A small image embedding model, trained from scratch: arch vit, soap at rate 0.0016.
Rows from block 9, named by matrix and row number. Rows with one number belong to one attention dimension. Each number is 128 + 24 x the weight over its row's rms, rounded and kept within 0 to 255. All counts start at 0. Numbers have three digits each. After the name is the row's rms in percent of the matrix's.
# q: attention query (model.blocks.9.attn.q.weight, 256x256), inputs 52-103
# k: attention key (model.blocks.9.attn.k.weight, 256x256), inputs 52-103
q.23 106:144124124138107118185163112098125133150116126129149127114126077126146148159092094133090123139131140167101095147078096107154114147115158113166175123187086125
k.23 107:122128149088113139148100139140130141100145123117122137109166141101160116111143102142113110149129145153122183156126138143100132080146123118117101139148164164
q.24 103:160175084184111115089100111116096111128115149139195124108100117129129124133183148151116119099140118111090156109120152141135135117105107139146110148123131123
k.24 105:152086154153167129154125130150160127143095105153152152168121165134138134100144118154147143113126140150136162139100084118074150127159095118153142112106095138
q.25 095:129137099137108148160134166140117091134141087120097157098129098149126131141104155089135163067135170160113110167136099132115091085122167115150152108126114115
k.25 097:113146153127143103140110151101121143099122106155146162146109096136136108120121082094073145154127124133137102129158101114134127148114117125101144124140149073
q.26 098:134163134131135111147145123152133097120131138136135161157146127080096128117143175165129128132125098116129129134135153104147115110125082132157140109122103184
k.26 102:171121147141160128124121117093090161124099107110102148112081151151117118116122134099187135140099114139094091151106118096103150138118103142126119090112143144
q.27 093:113093160135154122066162194119115135171149132159084177182163099116155088114117140113153111128139130134163127179101113119107112108132125112139134077096114119
k.27 096:100171092135125120137138088126119112119143115133107105135136117151110103145087086128116151148107140113100082130155142125187124108142162136133132131153120125
q.28 096:156168094152136098111171158126140152137122097170131122127143129096165090091132090127149139117121133117112107119146147123160139093090125104145084171153100118
k.28 097:188150132102121141133126145127153142140096138102148159144125127148102112130107100172116084138117159182116133105106104157074168131086135134127133092148125149
q.29 097:136096174098151137170137091117103122127110204116135153081113121115115152136145125120137140125171126137098129125109126133137111128128134152133115136113109141
k.29 089:136103100127151097131133141108163101102136107117156180114157156088121124168125117103147157159099133137090145141089126115166126127122107114146146093139128133
q.30 105:080143117126088158139132173172128145147132111165146127116111104130158140135121143084124113154093114152126080159099098112117080115140148126129130123181108120
k.30 098:121146104111133114112118141125179129140128157151130139108125129148101140144141136088141151121112051114138094113091103155146115155121131131130148108164111118
q.31 094:101116172131145097072154183178097140163100130174132135186124117123136139141122112122123135119103130122145169135137143074105171149174094161151105115120142131
k.31 092:104106123107155170095141082110139140128149109094163134120130101112121135101102078139181136104069136138107131141119095104096119118152114100122100128123095121
q.32 099:113096161136111142102143155138105119109132079106104112167140161141139115144122084111157138078125147081126121124121114118121121121157166098133112118110124129
k.32 103:138098074157141107148176109119151145098111117132106174142145084148062150122124147146155128132120125117071094128101102063121126138148107119105112134124189140
q.33 110:095138167109112097110127149146156167144110111153103131122096119162117135156110140090144087131118083121151160125128137146137093126137140155175113105082116162
k.33 101:130126128141101126169084139116069142156107068085075081169096113114106104123172097139119140109143098141165142147132133107127165148133120147142131087162145147
q.34 093:145152150114170134160145142154079122119102078160114072096152110109117096146141097076120140119158163147122150130104090116099138141150102127128103099100127090
k.34 094:135111142102116139140147118076138137118138141152105165120130170172104116121130109152142082138147112115132134156172111093083104116079117109142137127076152130
q.35 131:139111131143136113165147142177134109127157134100146136139139156125148102084158164118162138139139070107141177140112107117137144146084094131112165113144155078
k.35 113:142126099134190132141131147125135080084109113135139118095131101121138143108152151123153139131104135118053108098132103134159109151153099128089140107083159138
q.36 095:149072154114126133145052123120147111137144123138096123104125120175091156147174139150107125129162128140084120133113150110123111160129140138104096082091109148
k.36 091:133153135126158162061155173106125141139101075149094122167117130144151121143152123109155145114134088151173136145110132128133149116155110135106116145129108155
q.37 096:110153132109124105165164117107147064164135108144136165113129106153136159169130110106118129165126160160143106122155142153118129140109146152148093117129103130
k.37 097:113090142144126130133108116068124146145094118137108137126128119145124128100126109124121160110148135132125113139109102164122117106082115122109109127164161136
q.38 090:126143120156127099123103167130152117162118153114105165146105076169148128128162128121111127115123151133129139118156095145122134143104159088160110142125120163
k.38 083:154064152147116158123118131117134120152143131132127154123147122156135092128075144109136110135160099155129132124168128125140089155118089156128127125124109117
q.39 101:145153153116109136115143150117197108116159081088092114133146116128099091137129085170157138100100102145126132153142087115145115126147088115093108155113124118
k.39 099:125138146151163120150131115164102136122169098113138136136104131115126093059098150136131138106137131149125155127115144136170127103126143133156174131116139092
q.40 104:098101114145120149142107109152095116150122124139116147163102096165151127145123096116117108126124135154110165086122169107133107129137163133167130127089135100
k.40 102:094094129135121111120134129154118118142112133117133165125104120169149109149115111117137146152107161127134133132145110142081146164104116155125153181167117116
q.41 094:135130120141122088094130109154129169169121123109134164132174121136123147105167066134097099110153109091119098118122134137123124113119149127111129094154115110
k.41 097:100095140090127111117120147176136136154089129126147149139102107116167123161102135102121168140107140130079078123139145105153156172143146160118133170128116184
q.42 095:166145113112155154162157123126171139144134110146133143123123097174142123136168123173103136135129085111120166087134123126115124153071118122111113144103085139
k.42 087:153192078075126102117100090118084123134164136132115106130147127108112099113105117102187126122141112168135129153186157182128129104107125103142127149127162128
q.43 099:162175121124126139165066129096114141141153113179116106154114171143137101099091096096141135158145174172124156135145168100116135154126115137105128138120157112
k.43 095:103118108132159164128146121096159111138135157125104136142123179135093119145109115120099135106103098108140129131136095149127148120141129089109135167188118108
q.44 102:129108142147087147086162129151168150139111148118094150104133113102107128096121105138154151105124106147122121158114140113122145117114128177135079156135133109
k.44 098:120156114138123130089125172137089120167111100103124137130089126094130088097167145145168121149108110146101157145157132131162165091161130136174093120127097089
q.45 098:151142118100140162128113116119117150162129151113037099152124115126156135130131144141131108110110156138143170135142091110139124129098097129105160112083172139
k.45 097:104138102153138179125091107135121121148172158121128125155114133120157124136108104113164192099125093120142099119115118170175123155106133132118135142146118088
q.46 111:164171144102105113144104116090121127105138171064163143128139146134112136113117135136144150121146153150119098128121110141088112136127146097095136126120125100
k.46 097:123163097132107105087136200131149118147122139133159140118128153129177132180116097112092140119119120143144136124120106165138133121155156123154134106182105115
q.47 117:101137125143149142151120131127089149118134070122132112110144108121139115098157131108154169131092097107077123161084134189124146132143109121149153147148140117
k.47 112:149157152075109116087128093114151101130121157134160134118157139130136134142094147144129085110132119151128184142103108090108106145136187108119149087099145143
q.48 124:132063156122145102141093152133093161139123112142136098107103100143086093168164149098111099139143131115119108100140120172114147107102088111154071161118080139
k.48 114:119103113160088135127114100109188116135124112103128165148130099131149135135116125068180111113127089123131123147130111153151132135130093134137095049139155109
q.49 114:135090152162136116125109107091172111124103135140142084146120143153098109174087172126103147130132129163110121098126079082119084112101088146123117130188125099
k.49 114:103101119152135146102104114088129125169090114159156122107127125098108147121116119159129093126148130153143118162126123121146128135161118108101052146115132124
q.50 088:178116147106098121141068136137109128135165130135134155106098114144119142170143109107072116149120137134105100118170140113148142144180117112083167141124120104
k.50 101:137113101103149144116154153136086133129189154131156133103124096131148150111121161093140143129080156166099136110147091120078120106110170121129118112107100138
q.51 098:110138083117130167172122124139133127098187179148175098132127133127138086122139123094071132179073137148134094102136178141149163132113133158138104096098161171
k.51 096:112073074133111102085130128126109078155128156161127131124117098143139125130136151135133105110121136123100125166139113147103112096120140128129130169152129166
q.52 104:125158157123138130134165158113148110124113149141152149133146069144106116123108102086093147114135137115139143093161121093110111089149117107121141119130151124
k.52 104:157112109118130109105136128177102159098108096153110121151119162115131113164158121094137172108138132126117123134163144120132132111130113128144129100131096126
q.53 097:140123094111119096091132095207105153134100152110158102160159117170105154138116149123094158142141176149108091135113146107133089103102148136121171105123134140
k.53 105:100146099111142146123135127117164136166117085151130127137112104088147124105158131155122064135102106170084122135139160117108128143101120125096111124119076127
q.54 096:137117127096125147130136109124115120091127158108181129134132131175156140140116085125077114129109123135157127107125136143135127128155149094149133135147142149
k.54 097:135127099161135108130103147125143122153135117118139132111126115109127125062158133095122116089100143127142099170113081147134159132133164136116123142126140121
q.55 100:137174062171141164107108116096142093114167150149159118164126147102130084146134153122160129148114148142108176115137095137118150121140138142111133131136112157
k.55 105:127099115187151106161143080132176104146115173095134147105146135101133137145074116186132108135112130146150131142126096111085091132144150095103088173127130149
q.56 115:164123104136126116134130108123144137119110118115101220095143109117139149144151102141126094142135112130165148145080143126162120158101132115162128130109105109
k.56 108:134121122127070126121109150096142133086127097121099124160094087144104110134130106121183170099061149141132104086138115171123082114090143120125139147078120115
q.57 111:138114150153115118111140155136137139170090095134116075134143086123117115112137160133117127164111172133131110094116113124158101111167154140132120151125142076
k.57 106:163134119090116121111120124122155094089111145143132132170139121129130124143120144143145140140177140150089127093168130124085115082120131137143144115118103099
q.58 089:115108134068095133089140101125101159131140162135119145164134161151101179144118153107133107100158096128158134160104143128109144153154103091149121126120137137
k.58 098:147102095142120147097141199130186117106156152127157150140141110105120138087136109096127142119094048150108143125144105105141138137170176096170103167110129097
q.59 100:110147088130099133133155119108133153103129114150115144128137155135099099081122133079169152076172111141116071161122119140159138139102161118097107127128137162
k.59 100:130162112135150117121122113111104123145142145103136134178124110156079104155154130139151108142142061111138180153100134117135138162153147117153134125090126052
q.60 096:126086117119125163135155111111111119129162142132145136142131110105158160093131179095126080152147096145145115127079106135112098133132139151081150137101112114
k.60 093:119140130134129104121096158114134096118145154181115080136159155153137103117108132156114169146111114119154136123115125088094126133156079082124096109108136137
q.61 088:162138132125182173116162120163148114124116170141120134164177151122125115118139146129131176127164134144079130167095126125132107128141173125081166136134181113
k.61 100:136136118134130124088124083120150133123136160117189122131127115155129170145101095198121136131148123091112113168130135137088094144104152139150151147108116118
q.62 124:108106096118108109089107168153095132139116117150091066137114136066131084132124165161157121103106160126113154136146132163147158169114096095155109114123123128
k.62 112:139081106076105113158126078116071154156145144115113117086115134129149118126167154145105185144138103178123138122088126122136115156135075119122129083130138136
q.63 094:097141150112122157112131172161134141120172087112145089093113148144176116170120135112087148146101128157128149122166109139121164111129121097135144096168130131
k.63 100:114115120079059158132138114160121122120148120136135170117121113106151118160138130124143104130135144121138135142136101107150145126132056054152140128114151155
q.64 107:127128124121158131112171114096103051118135126158106105171112153085107152104096126131163133126100112125108141150128125125157107122119082114074141158102114133
k.64 104:118126144161147117122138105100134131172083120105115130163060109165130098071128114118118070150144120127145115132141112114148119096111131138168089149171155110
q.65 096:098113113080104087147113125168111158170138133101135150133131109136112127131104146139107147161144131088140115136145112132139151107160121111126130132108113121
k.65 107:132131149133112126098150175130149151086134098135131124130111141141101174109118131064124129130124157131094123143155166148141125120131126164113119124121141144
q.66 105:167109150117142125115145121151120132078088136131151073161118132175124089154127124083108141152084124110137123123103109175137160145148093143166129116151118141
k.66 102:141083088127097101135126130142129167136178126144149093168140115111147169125182109114119137117133175154125074136115153110110108163139121154146112164130139109
q.67 101:105097134119177134132101140129095130140163153094131154172135097089142078149109124085117144146140127101107142115139157097155147134091096089132157107105107113
k.67 102:101118112140153129121152161132117127131116090134171115119128196149142108125154129089162117110130131150104135069129128098151108150172107105121100105152106120
q.68 095:155118134151094149130115163129121154112147108099108119139115173159134147095087115125133104158150146121106087184151137147120142131140167101115161127132046124
k.68 101:157103094093092132103108123115145114169147119144124109116102090141126101132146157137143145132119098131113157153102110135165091161107140148107126140146116115
q.69 090:153095135137114169129076141111082148094118102164153078133085115087156104150147127129114157123166117160133097142113125138115131159138145144170102171135119142
k.69 093:126118151139102094135130126150075107128162133135108143144082118114116135123174094145136106144123185169155126160162069109145086111121156142101157185119133138
q.70 098:110140126098138132114081076155089100157140125137104148103102145132133114098166129115132135089169137125126114145123091108161100108121148119131174162123071130
k.70 100:141118164101096138139165140142117144106139141139097141124114090149091137122103118110129134095125068138121191121092063128110104157130149109110148127083161154
q.71 105:163164127120090134135080132120120116114147121095149098132160118171126117128099079098127116123144129128127103120142114105110109085145189151129127116109167096
k.71 111:174172132087149130110149113151105131100185164120111121108137135132144127152111126100142134137116135146142170127131138119136101110080105107152100145107110146
q.72 093:098137096156123119133127161132139154167130104155113124147167105112136145153103111110127100117147139160090143128105169109115135123102147125079115141110142128
k.72 096:141124138072096162106100112147158139117180109087171123130099167142160154103140158116075067126130091101144146109122117119142161118147130169150141127106119146
q.73 097:153103123140107122126135124156096139135154086108171138140143153136132130143179143135122084135141174106115182132145157132149116087086150153117175091115093140
k.73 093:102108111188124110132145171139106153100114138105146132167104174142112142165149131142132129108120134115110156090142139114126109172149130112128130139179159120
q.74 107:159155082154107114155129154114105121104159125091111139161119116140071132085112108175133135133144125137139127149103082124169131157158136143136057110081091180
k.74 105:110109128090081152114143132131153103105139110141124146148138137106146081151131113117161093133106097142115132156097121153107148143080126108128130143105143154
q.75 117:121126085184076112159129130159132155116123095100121155106153111168153129152159165160114106133085145159117164097131176084116110113129098107120110112101122111
k.75 111:100098093113150152053116124161103125128103124115174167123143128126144093120171111119125136115165170126128130138104159162106183127140080122154119096131095165
q.76 102:156144121129074109149134102105142143101173108073092094117098176137084126103101150142133159152149119084134124139161106160125138121145088142110104088095092163
k.76 108:143091134092119138113130108117126141190114110136147146087097121122132174157140129135153118116161111117123187107110124141128138107084128167191106156160120156
q.77 098:168134133137103172095111113157103127108151128129099111170140131120100131128148114138125104125087121105135174162103098135154146137131150120119100094142171106
k.77 107:143130099115153170162107117125097171154086069125139107149103124114123112116128136136137178136164109148131164147166103077150084110123194128120154133143142124
q.78 111:093123082136132121146143090137118126138103137139153143103114150112160143179150163108170127177120129118141131120167156132095093074098138117112188109136167126
k.78 101:107166172117164125128136158117121149122174137107166114125079131167146095119131116072088101134160141152154115136136142123134142128148099154085102134131179109
q.79 099:123136144127119141157118123128123134101107117130103140165130103101120120148149124129138139146184180104135179116122123131137176105168125090116121161151144093
k.79 100:142108141114114178171161134129082088096118145113152170130133151115139108140128108147121108141179138123127128099135125113136127136131157104135149123118086131
q.80 109:088175137129148162114132114100102146127130164085130101173126105139146169140180140140106147126106093114104156125166143151133149128117142119104081110096119134
k.80 109:131104155102146146120097108135107136173128122140148127148121137148110124141109132126073137147117099095116122110158140104115144134169161140128134170144120164
q.81 105:144109139089133157122140149098119137128136111139201140131114119071119144140154095163158169159113109118166092142120167133077121144132136078139111140118116109
k.81 105:093102152144137102177110114131130129135138140109094086074136121129122125097080125097126104112152116148140119135175151115146107162113115158155105145117098107
q.82 103:127130158152153155122108126136100081099120146106132163110142108108122133115119058141145118089115101103098115145183133113119135161100148130137103132108160169
k.82 103:135129122131173077123125188125135114173110090162147126110148144138091107108137117135108165157111108124138131108092143120112106119124107110088141159135144102
q.83 094:148181112114123097119132119174104098098129118103104073158138171117111116121128164139138069120122127136132140117124145155113102138109111144103088151147130106
k.83 103:130160117155144072171152089080127133106142146157143172133104151120104118136131102169103121136123143124095119139140128109086137159169146130116136153095138131
q.84 105:104126115127120120139135133109170108109117140122104114144169089151161138113139135163079163105132137132120155079128116081118105149131133141100100132147102144
k.84 107:128133126156100085167076147075161150116198159146132094143131110121135117122116104163076110157133151115132122091118139162100151135133113156118121175125083131
q.85 116:125140099180126134171133121085104099100142132090175134077162114132176167108126100124096116143138149131164135128111103132124109104155155137102128132125136141
k.85 110:152101159135119128127166102159109190095121149130135126138146145101092114086120124149129156114158122153135136166128147138122129144129099138123095111130131147
q.86 092:085151133131113136145131147163118102101167131101108158107134137133124121135111122157122144122138087149163108131091104142170102129142111146104104094083092082
k.86 099:143113139145137159126123128095151101087066089084109141092095099112172145116111144194155146123107106148116110175127151136159101151135111119175118100096148090
q.87 106:108080143102167123146137124177160141111098112131159089111126143071129118123107127158178129127145121135128124111163152131110078128146097107093136100111158076
k.87 106:123131133092134157116116122128114159157131124090111144094137114081156152109099095136115125111103136127104119127148119118145121125100120083104125151149104077
q.88 092:167127132096138170141168121109138122134162090105164123107163121171092107178099130100116157173171139117129148097096130073157074134137141155113125185117149127
k.88 094:093114117136158116135118117091104080076121165120122146102153102072133133167161111135115083108113149147125105153134134159106149154086126138194171136110123131
q.89 119:152155119089062102146148091138133137136127067119137178109134106090086146104128080127086114115178149131155107160118148128103138130133108130147082122131126129
k.89 106:134082075135086153144117138123145140125157152109130086120139143104123118083136170136100148090148118130130141088135145150103123143133136175135120081144122141
q.90 098:105126125136147123141129083144144126157118093111118099120135117088115118131090112078127091149130144109128120173129140140125134157086158145165090080107142153
k.90 092:121151129128166153113142141109103174143099146102152095073166147135103145117114137097173137130151122160102154151122115116129101107114170156132147143145096094
q.91 109:111086110119122118076059140098119090141109116134110103139072130142121145145114120148135096134144148125152149135144116159080160141123105139113091166110136140
k.91 109:136109069109148134135139112143087147134142138116146151154179149183130135102118137071119118121162110128129142104121122144082120089133113067145128152119150160
q.92 096:137160141136083138161140137115145119119136165185160123127116160098107132099124128093116096144105128133105111117100174137167096137134137103130142142176113099
k.92 107:137121099147110107098127114125123116086136171143160124173160100096100133131097124173124138117137132131145120167100146154118112104117106152110124158173129152
q.93 099:169166131112134117167158138126138113162128111110147088135139143117106110134117174121116100128119101122116121155149135122124127126132141116146138155130123109
k.93 097:113182159130141140152113132136115135146104158118138149155086144130113138116188103139115132109115140138141097116098100110161147155151095117113138143146102133
q.94 123:161122142106125131109141091146077153115116101142119128125145160157127143121134095137130156132108101116177099153132165154155174121095152135182155143128145135
k.94 108:120075117111138108087139136142124128108123121110127152128156113136141114153142141083158151090099112110108154136128145091096147121117097133155114154132149141
q.95 110:107123064154111138166134092166123113116131118150116109145153156140129115173093175102118131168095142118103093130079140132134097157135111104126124137115099078
k.95 104:133160119138145101074138132091119088070138115146108093122136098109161182120123085101094125122169139155104150153102140179133096112111180093108079147150123143
q.96 094:103090133150091120141108153124152114078158145132113096133185150138094098092126134162116146144149134151131153142107113151138116155120091131102102105157126136
k.96 095:106133141136104136119103150149133121138111148136080104102122167161189149141106130092177150127123120121146109130124156097127167128173134115127141112165119136
q.97 097:082124123078148149091123097158141103130090146137166114110149140198115119122107112092134107127106076089119159093124116140095119128075135107167159145158124125
k.97 092:148128121123172105151074128124146100138124140167109128162126158117100145148159127103139115104154142146099083126162137073096143136132094110098155130127162121
q.98 083:119132100097076151136115118132177096140158118194117162144157136109112131150092159133138146128102158145136161121115140130122138119131124145178114118145081126
k.98 095:099118149144147127164102159112151118109159122107117129103139120153127108122119154140106116170136104147141158135125103161077137154150127139158130130120118117
q.99 092:129129151143125097158161178081083120159120142114185118144146141086131148116144126126170120127128099107138116110111178119123157095102084078140133188119108120
k.99 104:092088109089116104144107117131179126126134123127102145099157173142105120111086152143129103144089103132140132205103167173121145137143114140106084101120106128
q.100 101:088104116114116158126125137156137153153150121106140127085131150152189125100110109102137138122132155160104142150127130157090154080068131141120105154107132120
k.100 098:123126147132166144150159166092093080083138138181102076059117133151158138083101088082131157132122136162129118157135063139145135152137165103125118167124102135
q.101 093:088120172144127103137133128102089146130138090145110173170138065126162136138143090152172138139134176123138094123153138091169142120142173167097144152123126181
k.101 096:122088118134108145131116119118119146108143144140116097114132126135153142157099122181126160136123130091170142137123129109078115140115196118135142114126128123
q.102 083:112102099108119113132170096116129144098126134129146153161118172143135155106140100100094159139123121114112154107113140093090158150132144091121128123131119111
k.102 087:125149093123144168107157131120121102118180144127164097099130104128095112110144114146079095132137124108174131116135171145130122155145119101127108096161100158
q.103 090:186172136123123108145146119120132133092119147121165111107152160173126126124115157125080131097102159120143097120131140080136127148128152124168128152103148098
k.103 087:135110118153154176139100146118160095128158169122136108139163124112152115154143120150115119120102142178122161114089123119153139086072114157087094102103077162
q.104 100:106108157118148179098110121113126128141105125104132052139120088128109120146113130135173150118072096055120142147182093192123106132105128142138117103141158120
k.104 098:124120112120116109109115126106067142153162103102146176141091145154168165127136149104127151128102165114114145153168147124102176143121126155124130129131118132
q.105 110:121131076109162125119159087113172087135137135143161144151134102097128115080098110175126203125149057113155140109148143125127122156145082182118086096133106083
k.105 102:153086170125106142102111117130155150136174123137142142129123139127134134073165179163113107158117118162145145104129137102147194115127159194142131093146154159
q.106 088:118121152140176107115168150145121096129124119142111127127142101150161150091137129158143149140151151149172120083182113161141128114138094146109136088093080120
k.106 087:099162134106104141073174151124118155142105137118115135099149121108149103122128080137122162113065130127153121082102160121154146174128169137146148109163112173
q.107 102:146109153149108169125143146153149162119115090137115139065137127146091110122130146132139120109134133126110145142103127147082134141172129090098143088137145108
k.107 110:160083094112128103154132114097124170103136086089121139157119114182118111096119105158123145142124167162104123102142156175180142173098122123126153127161107159
q.108 085:126129146122133127123113144135134144105164107109136114099121106146121090108120129133119110084131125097145141146128121160110137141092197089094124128108080138
k.108 091:155161150127118110124158098092138117173112118136104079115097151143114142146135141142081162097168205157159137114113130160135131142085101125125118081117152107
q.109 086:169101148126141098146140116147127117114085154100121119088128114124157126133122135144153145160140203179145118144145110134085087162139157105160139165108112113
k.109 087:161121105148113131164159174130127131129129132091139100139126105112118126141132110103143129133098118132094156133125155162128127112063083170147133146141133157
q.110 111:122124129125148086143101096102136169081145111130160092109127102147160136072180135121118111125124138134093126128116124162121137129112171111129121141126102160
k.110 102:101136148125153118134152130115150096103176117145150083141119144106123194143130091094087146155081114166123064125106136156168124158114134145101099138103131113
q.111 098:133147138121122128146111099090148128134164166101111148106156094150157159120110135098141129111112167112109148093108157085136156161095117140127139138145117132
k.111 093:139097120144170129148154113092179151116123158147140104143131115106129130152118104185091143131145143147195127112104136104095088136101100111138104139091065141
q.112 105:113138151144099154134109143121124092153120137123137136139149126113087114119172146133162104133111132116144149115144151162161158081128134107093131085120123152
k.112 116:139086127114165091100130193117136096101185134121121082135111164140153117142084093124105118157164145097124165105125107109151109125125100142132147064104152095
q.113 096:151105118138145165127102175107118118154150165109147131136120132106132108143135102142118153126092174100108125118075106121139111122124190086137141112141113078
k.113 098:137097136142135132088136122127132136120132114156149137146149128122116134126089117095100118118115172152080149137136115106126142142167090142139121114168122183
q.114 104:154104130106056095128170141152123108119120138141149129168105101128152121109143116087088141110121157111122096156130145126108101134153130106146110097120095089
k.114 113:105136095093093105140119090100112095081105082140117104149151127106137104122119103109126172127164088124120102102143111112168151139164111135135130131088134118
q.115 104:116095102097113107175122104122108087082090117124128085132113109142125140146093153131129109115114137097135123167142121108125143129124113106134159160127126160
k.115 111:132162127120140165149164115118148142161110110094076140140150104135144118098098120113166125104140091176115154101112095136145121164097118106113118128129107137
q.116 096:104123132132138124159111093099116156118088168113112141084149141143166112148149127153107133130092084104148118167133132135158138136146121113146110139117118116
k.116 105:115109137092150120127083131137106112114128127119160132152120131117127103113119135131105115088099134126147084154108124178081116158098117059146124158100133117
q.117 100:128160113131154123138142160149164150141160135103160118089131111140116088122111132139113120152135121119143128139114114126122111113148115127073139145144121111
k.117 097:134121122128121135134126140123114124078095122113179167133129096115093118124126149120153108156111144155133159108133134156145147126125093107120119148138132104
q.118 094:124173101099101119117149138127073165122130116161128169121153150130128129092123127116131104119122072153120148112136124111139106152159095131109125105110159146
k.118 101:105096106115109141177090157120127140117132147122121119165090092141132104127089147091122130099160143115121119145099103063136087111080146148148087112179156187
q.119 097:142170102099107099175178153127080102091144111161145157080122116125093142098157128135114104110094103148131094112161090126170084094099142107113139160138083131
k.119 099:140119122099114134152132092122121124117113091056144137157133137090146106129086107144084139099119110150116083127132138120126152088136117147126108102157089140
q.120 092:117145090130112137125121103098153139134166128121127154108158075126155126128106166127161146133166135152097141082170136137175105100155154116164073130086116095
k.120 099:146087126155158116135176170145105150087106129105111112137106093130124118150110125114100158132171124148144095150100124147104148077120127113120138112163157159
q.121 097:111118138162136119119105088115099140100139168153136162127130089107103138171176141155126142114114172158118116121120172096110168142095148144163178119111144122
k.121 106:139081133147102074116137150165142135105106124155128144114126148101109116133154117109152170117117137108159091125146101118114110071139125094127151103118097114
q.122 093:142148138131118125101156160128127159124134082144143144145127149076113121108110113123112117104120118134142142069134122134122122122157118129119109109158148170
k.122 096:154123130111155116123096104136139155101108088102115118136129125149131173097153123115130109114108141149106134133124107133170128115101123156160146115098040116
q.123 100:180108147147131125116094098121083129101118138146108084146136173166109120137166135098157091146093108154162126173114167116147131168168126160149100190136123103
k.123 096:158134122133133104127119092105121145172123143145136105103141104128136079161132129137148177094146141188124094135125149062159143120112175106092119082135144120
q.124 093:115134115112114122154138109134115095114111122105132068152122112130120189130143104123106130124197110103149129107160155150145146145133129085120136105141141156
k.124 099:093143106085107138147148121118137138079095118090090101130176139154131121107093125118147129121154122117151121098180105141107115079157142111133089135130105145
q.125 085:169151134172153144163148127126101082126137123126123142134120124160134156060102148088117127102111129154127155179147144161084135135121145158155085132127146115
k.125 095:120114126144140118129182131158127118126122152072145136139143113149112180092147121129115140140091131146115127093078109105052150118106154111130149138104108180
q.126 109:112124124156144152122084136138115105112123146169147134126117156088166087134123162085162150122144159095123127098109142146117117094143166141167171114126170114
k.126 106:154129130158151099118144129188163146124157157155161142178121129115130153171132130119099157112076145108140108166107162115116137140096151124098147098102120138
q.127 099:140141152100151116108118119127120127102158140110140119131089074110142151142130147147141129167158142136179100103154145158181088096145138081096119130150157135
k.127 102:090126161135148144160122119147122158104124147138162154144127157141140113109159169120132100105094165120127108161145160131142179141139158141159151117123111147
q.128 103:125170150100149153107124120108109127108116122130138134128134092135112128164149116134133154119091135115121186108176102145152119095155080119100120111184135134
k.128 109:159151159113153111156102122147107118123099175155155112139168170114138091106140117119126054121166086117174110093116150084128072106121111124145125107103122147
q.129 115:129154103133105151144107125154121170116125089103115113149112117125109124097149129147150166138097092087135139139140079142083097126155142124092111143172100167
k.129 103:140145166116117123136101086141100117130115099106116163138139164103110130117090159159152103119159141128122151082109147075156096120145142122135150108095138132
q.130 110:083119137117138103148107139121142133100119124139118127111137153104108160112093117173129105122096134156114144124158115116193140142130141144180103134169071095
k.130 105:135121138186140127133081156162160138112101152104180120096098103113137106184164104145122179130121125131117151091120145122132105137115146100126102135107148142
q.131 097:117126129131127156175122139102111140158134134100125105133129091107078091155119102138119129137126113153085116110127152099103151126098112126141127167153116137
k.131 096:108094138075125208113098102147162085117137117128173089129118125135146125089135093096126138122135165172125160098111103158173115101133148118104158128129103161
q.132 093:089076151146127158128130120132157147113108108137127109153142113101139127126164153152117118142119145094132154122128121101132124132140119140143149140091120104
k.132 096:136130131143133104169107112152081133116114125140097123100139111122105092169115168167153139128117117152137105149140148133131111099083101140133129094168139156
q.133 092:125125127118177124118107130133134114165157155125131127149113112165139114150135117179117119142148169117111145144124156133154149147149096130157087178114079108
k.133 096:105129078138095153125155112155121146112116120138090138124140117106170142151160127133119131113104096088142127161125158158144126118102138116169118182138144106
q.134 089:157106099142093135203084113150107117147120134123094114105150088143129151138106137123116136123140126134135077128147127155142128167139141115108121108117126125
k.134 082:095152164100113152141090119155137162103154115150123140139145097094140126116137122111142091104139153147127151154131146105171155153140100146112107120137090086
q.135 099:124137162093084131149081154133144109162124098145118102136142119158121111132066103157094129112147167130158123112123151120164134118106096138109116111069080122
k.135 106:121121148135123128153114138105094133103137124165131113107091120129116108137094130092127159122131132153138126112185134144124146087140084101089131180127158126
q.136 096:102118097119147111104140118131136169107173164122145124084107162118116116125139063130148123174144130158154153152108147137141093126109140118108138176080101166
k.136 094:101144110121136114111142162138219146121161109163160136123128112128140115132138176105136166168160124122126150150149153120141153088144098149126124103139142116
q.137 100:117140113144109126102150173120119123116138169108096157128131152117111161095157154115133134170122119110127125095090148117158126088140104123132153142113127126
k.137 102:094071128137108107139148088151123153085125096118095144122138169160131110140150152159122128124113139123147154115151127112117149151135178157113108097128134180
q.138 106:159191113160123116090147161169153177108133184163152139131101156128124140160134144122116120127134074144124125081158136102150140105133108114101178085124099111
k.138 098:134148122161159087123162110074142084140118127103151115123155101117095110102133145110165140165105128151145173135139118129150122130089126157177156124103123136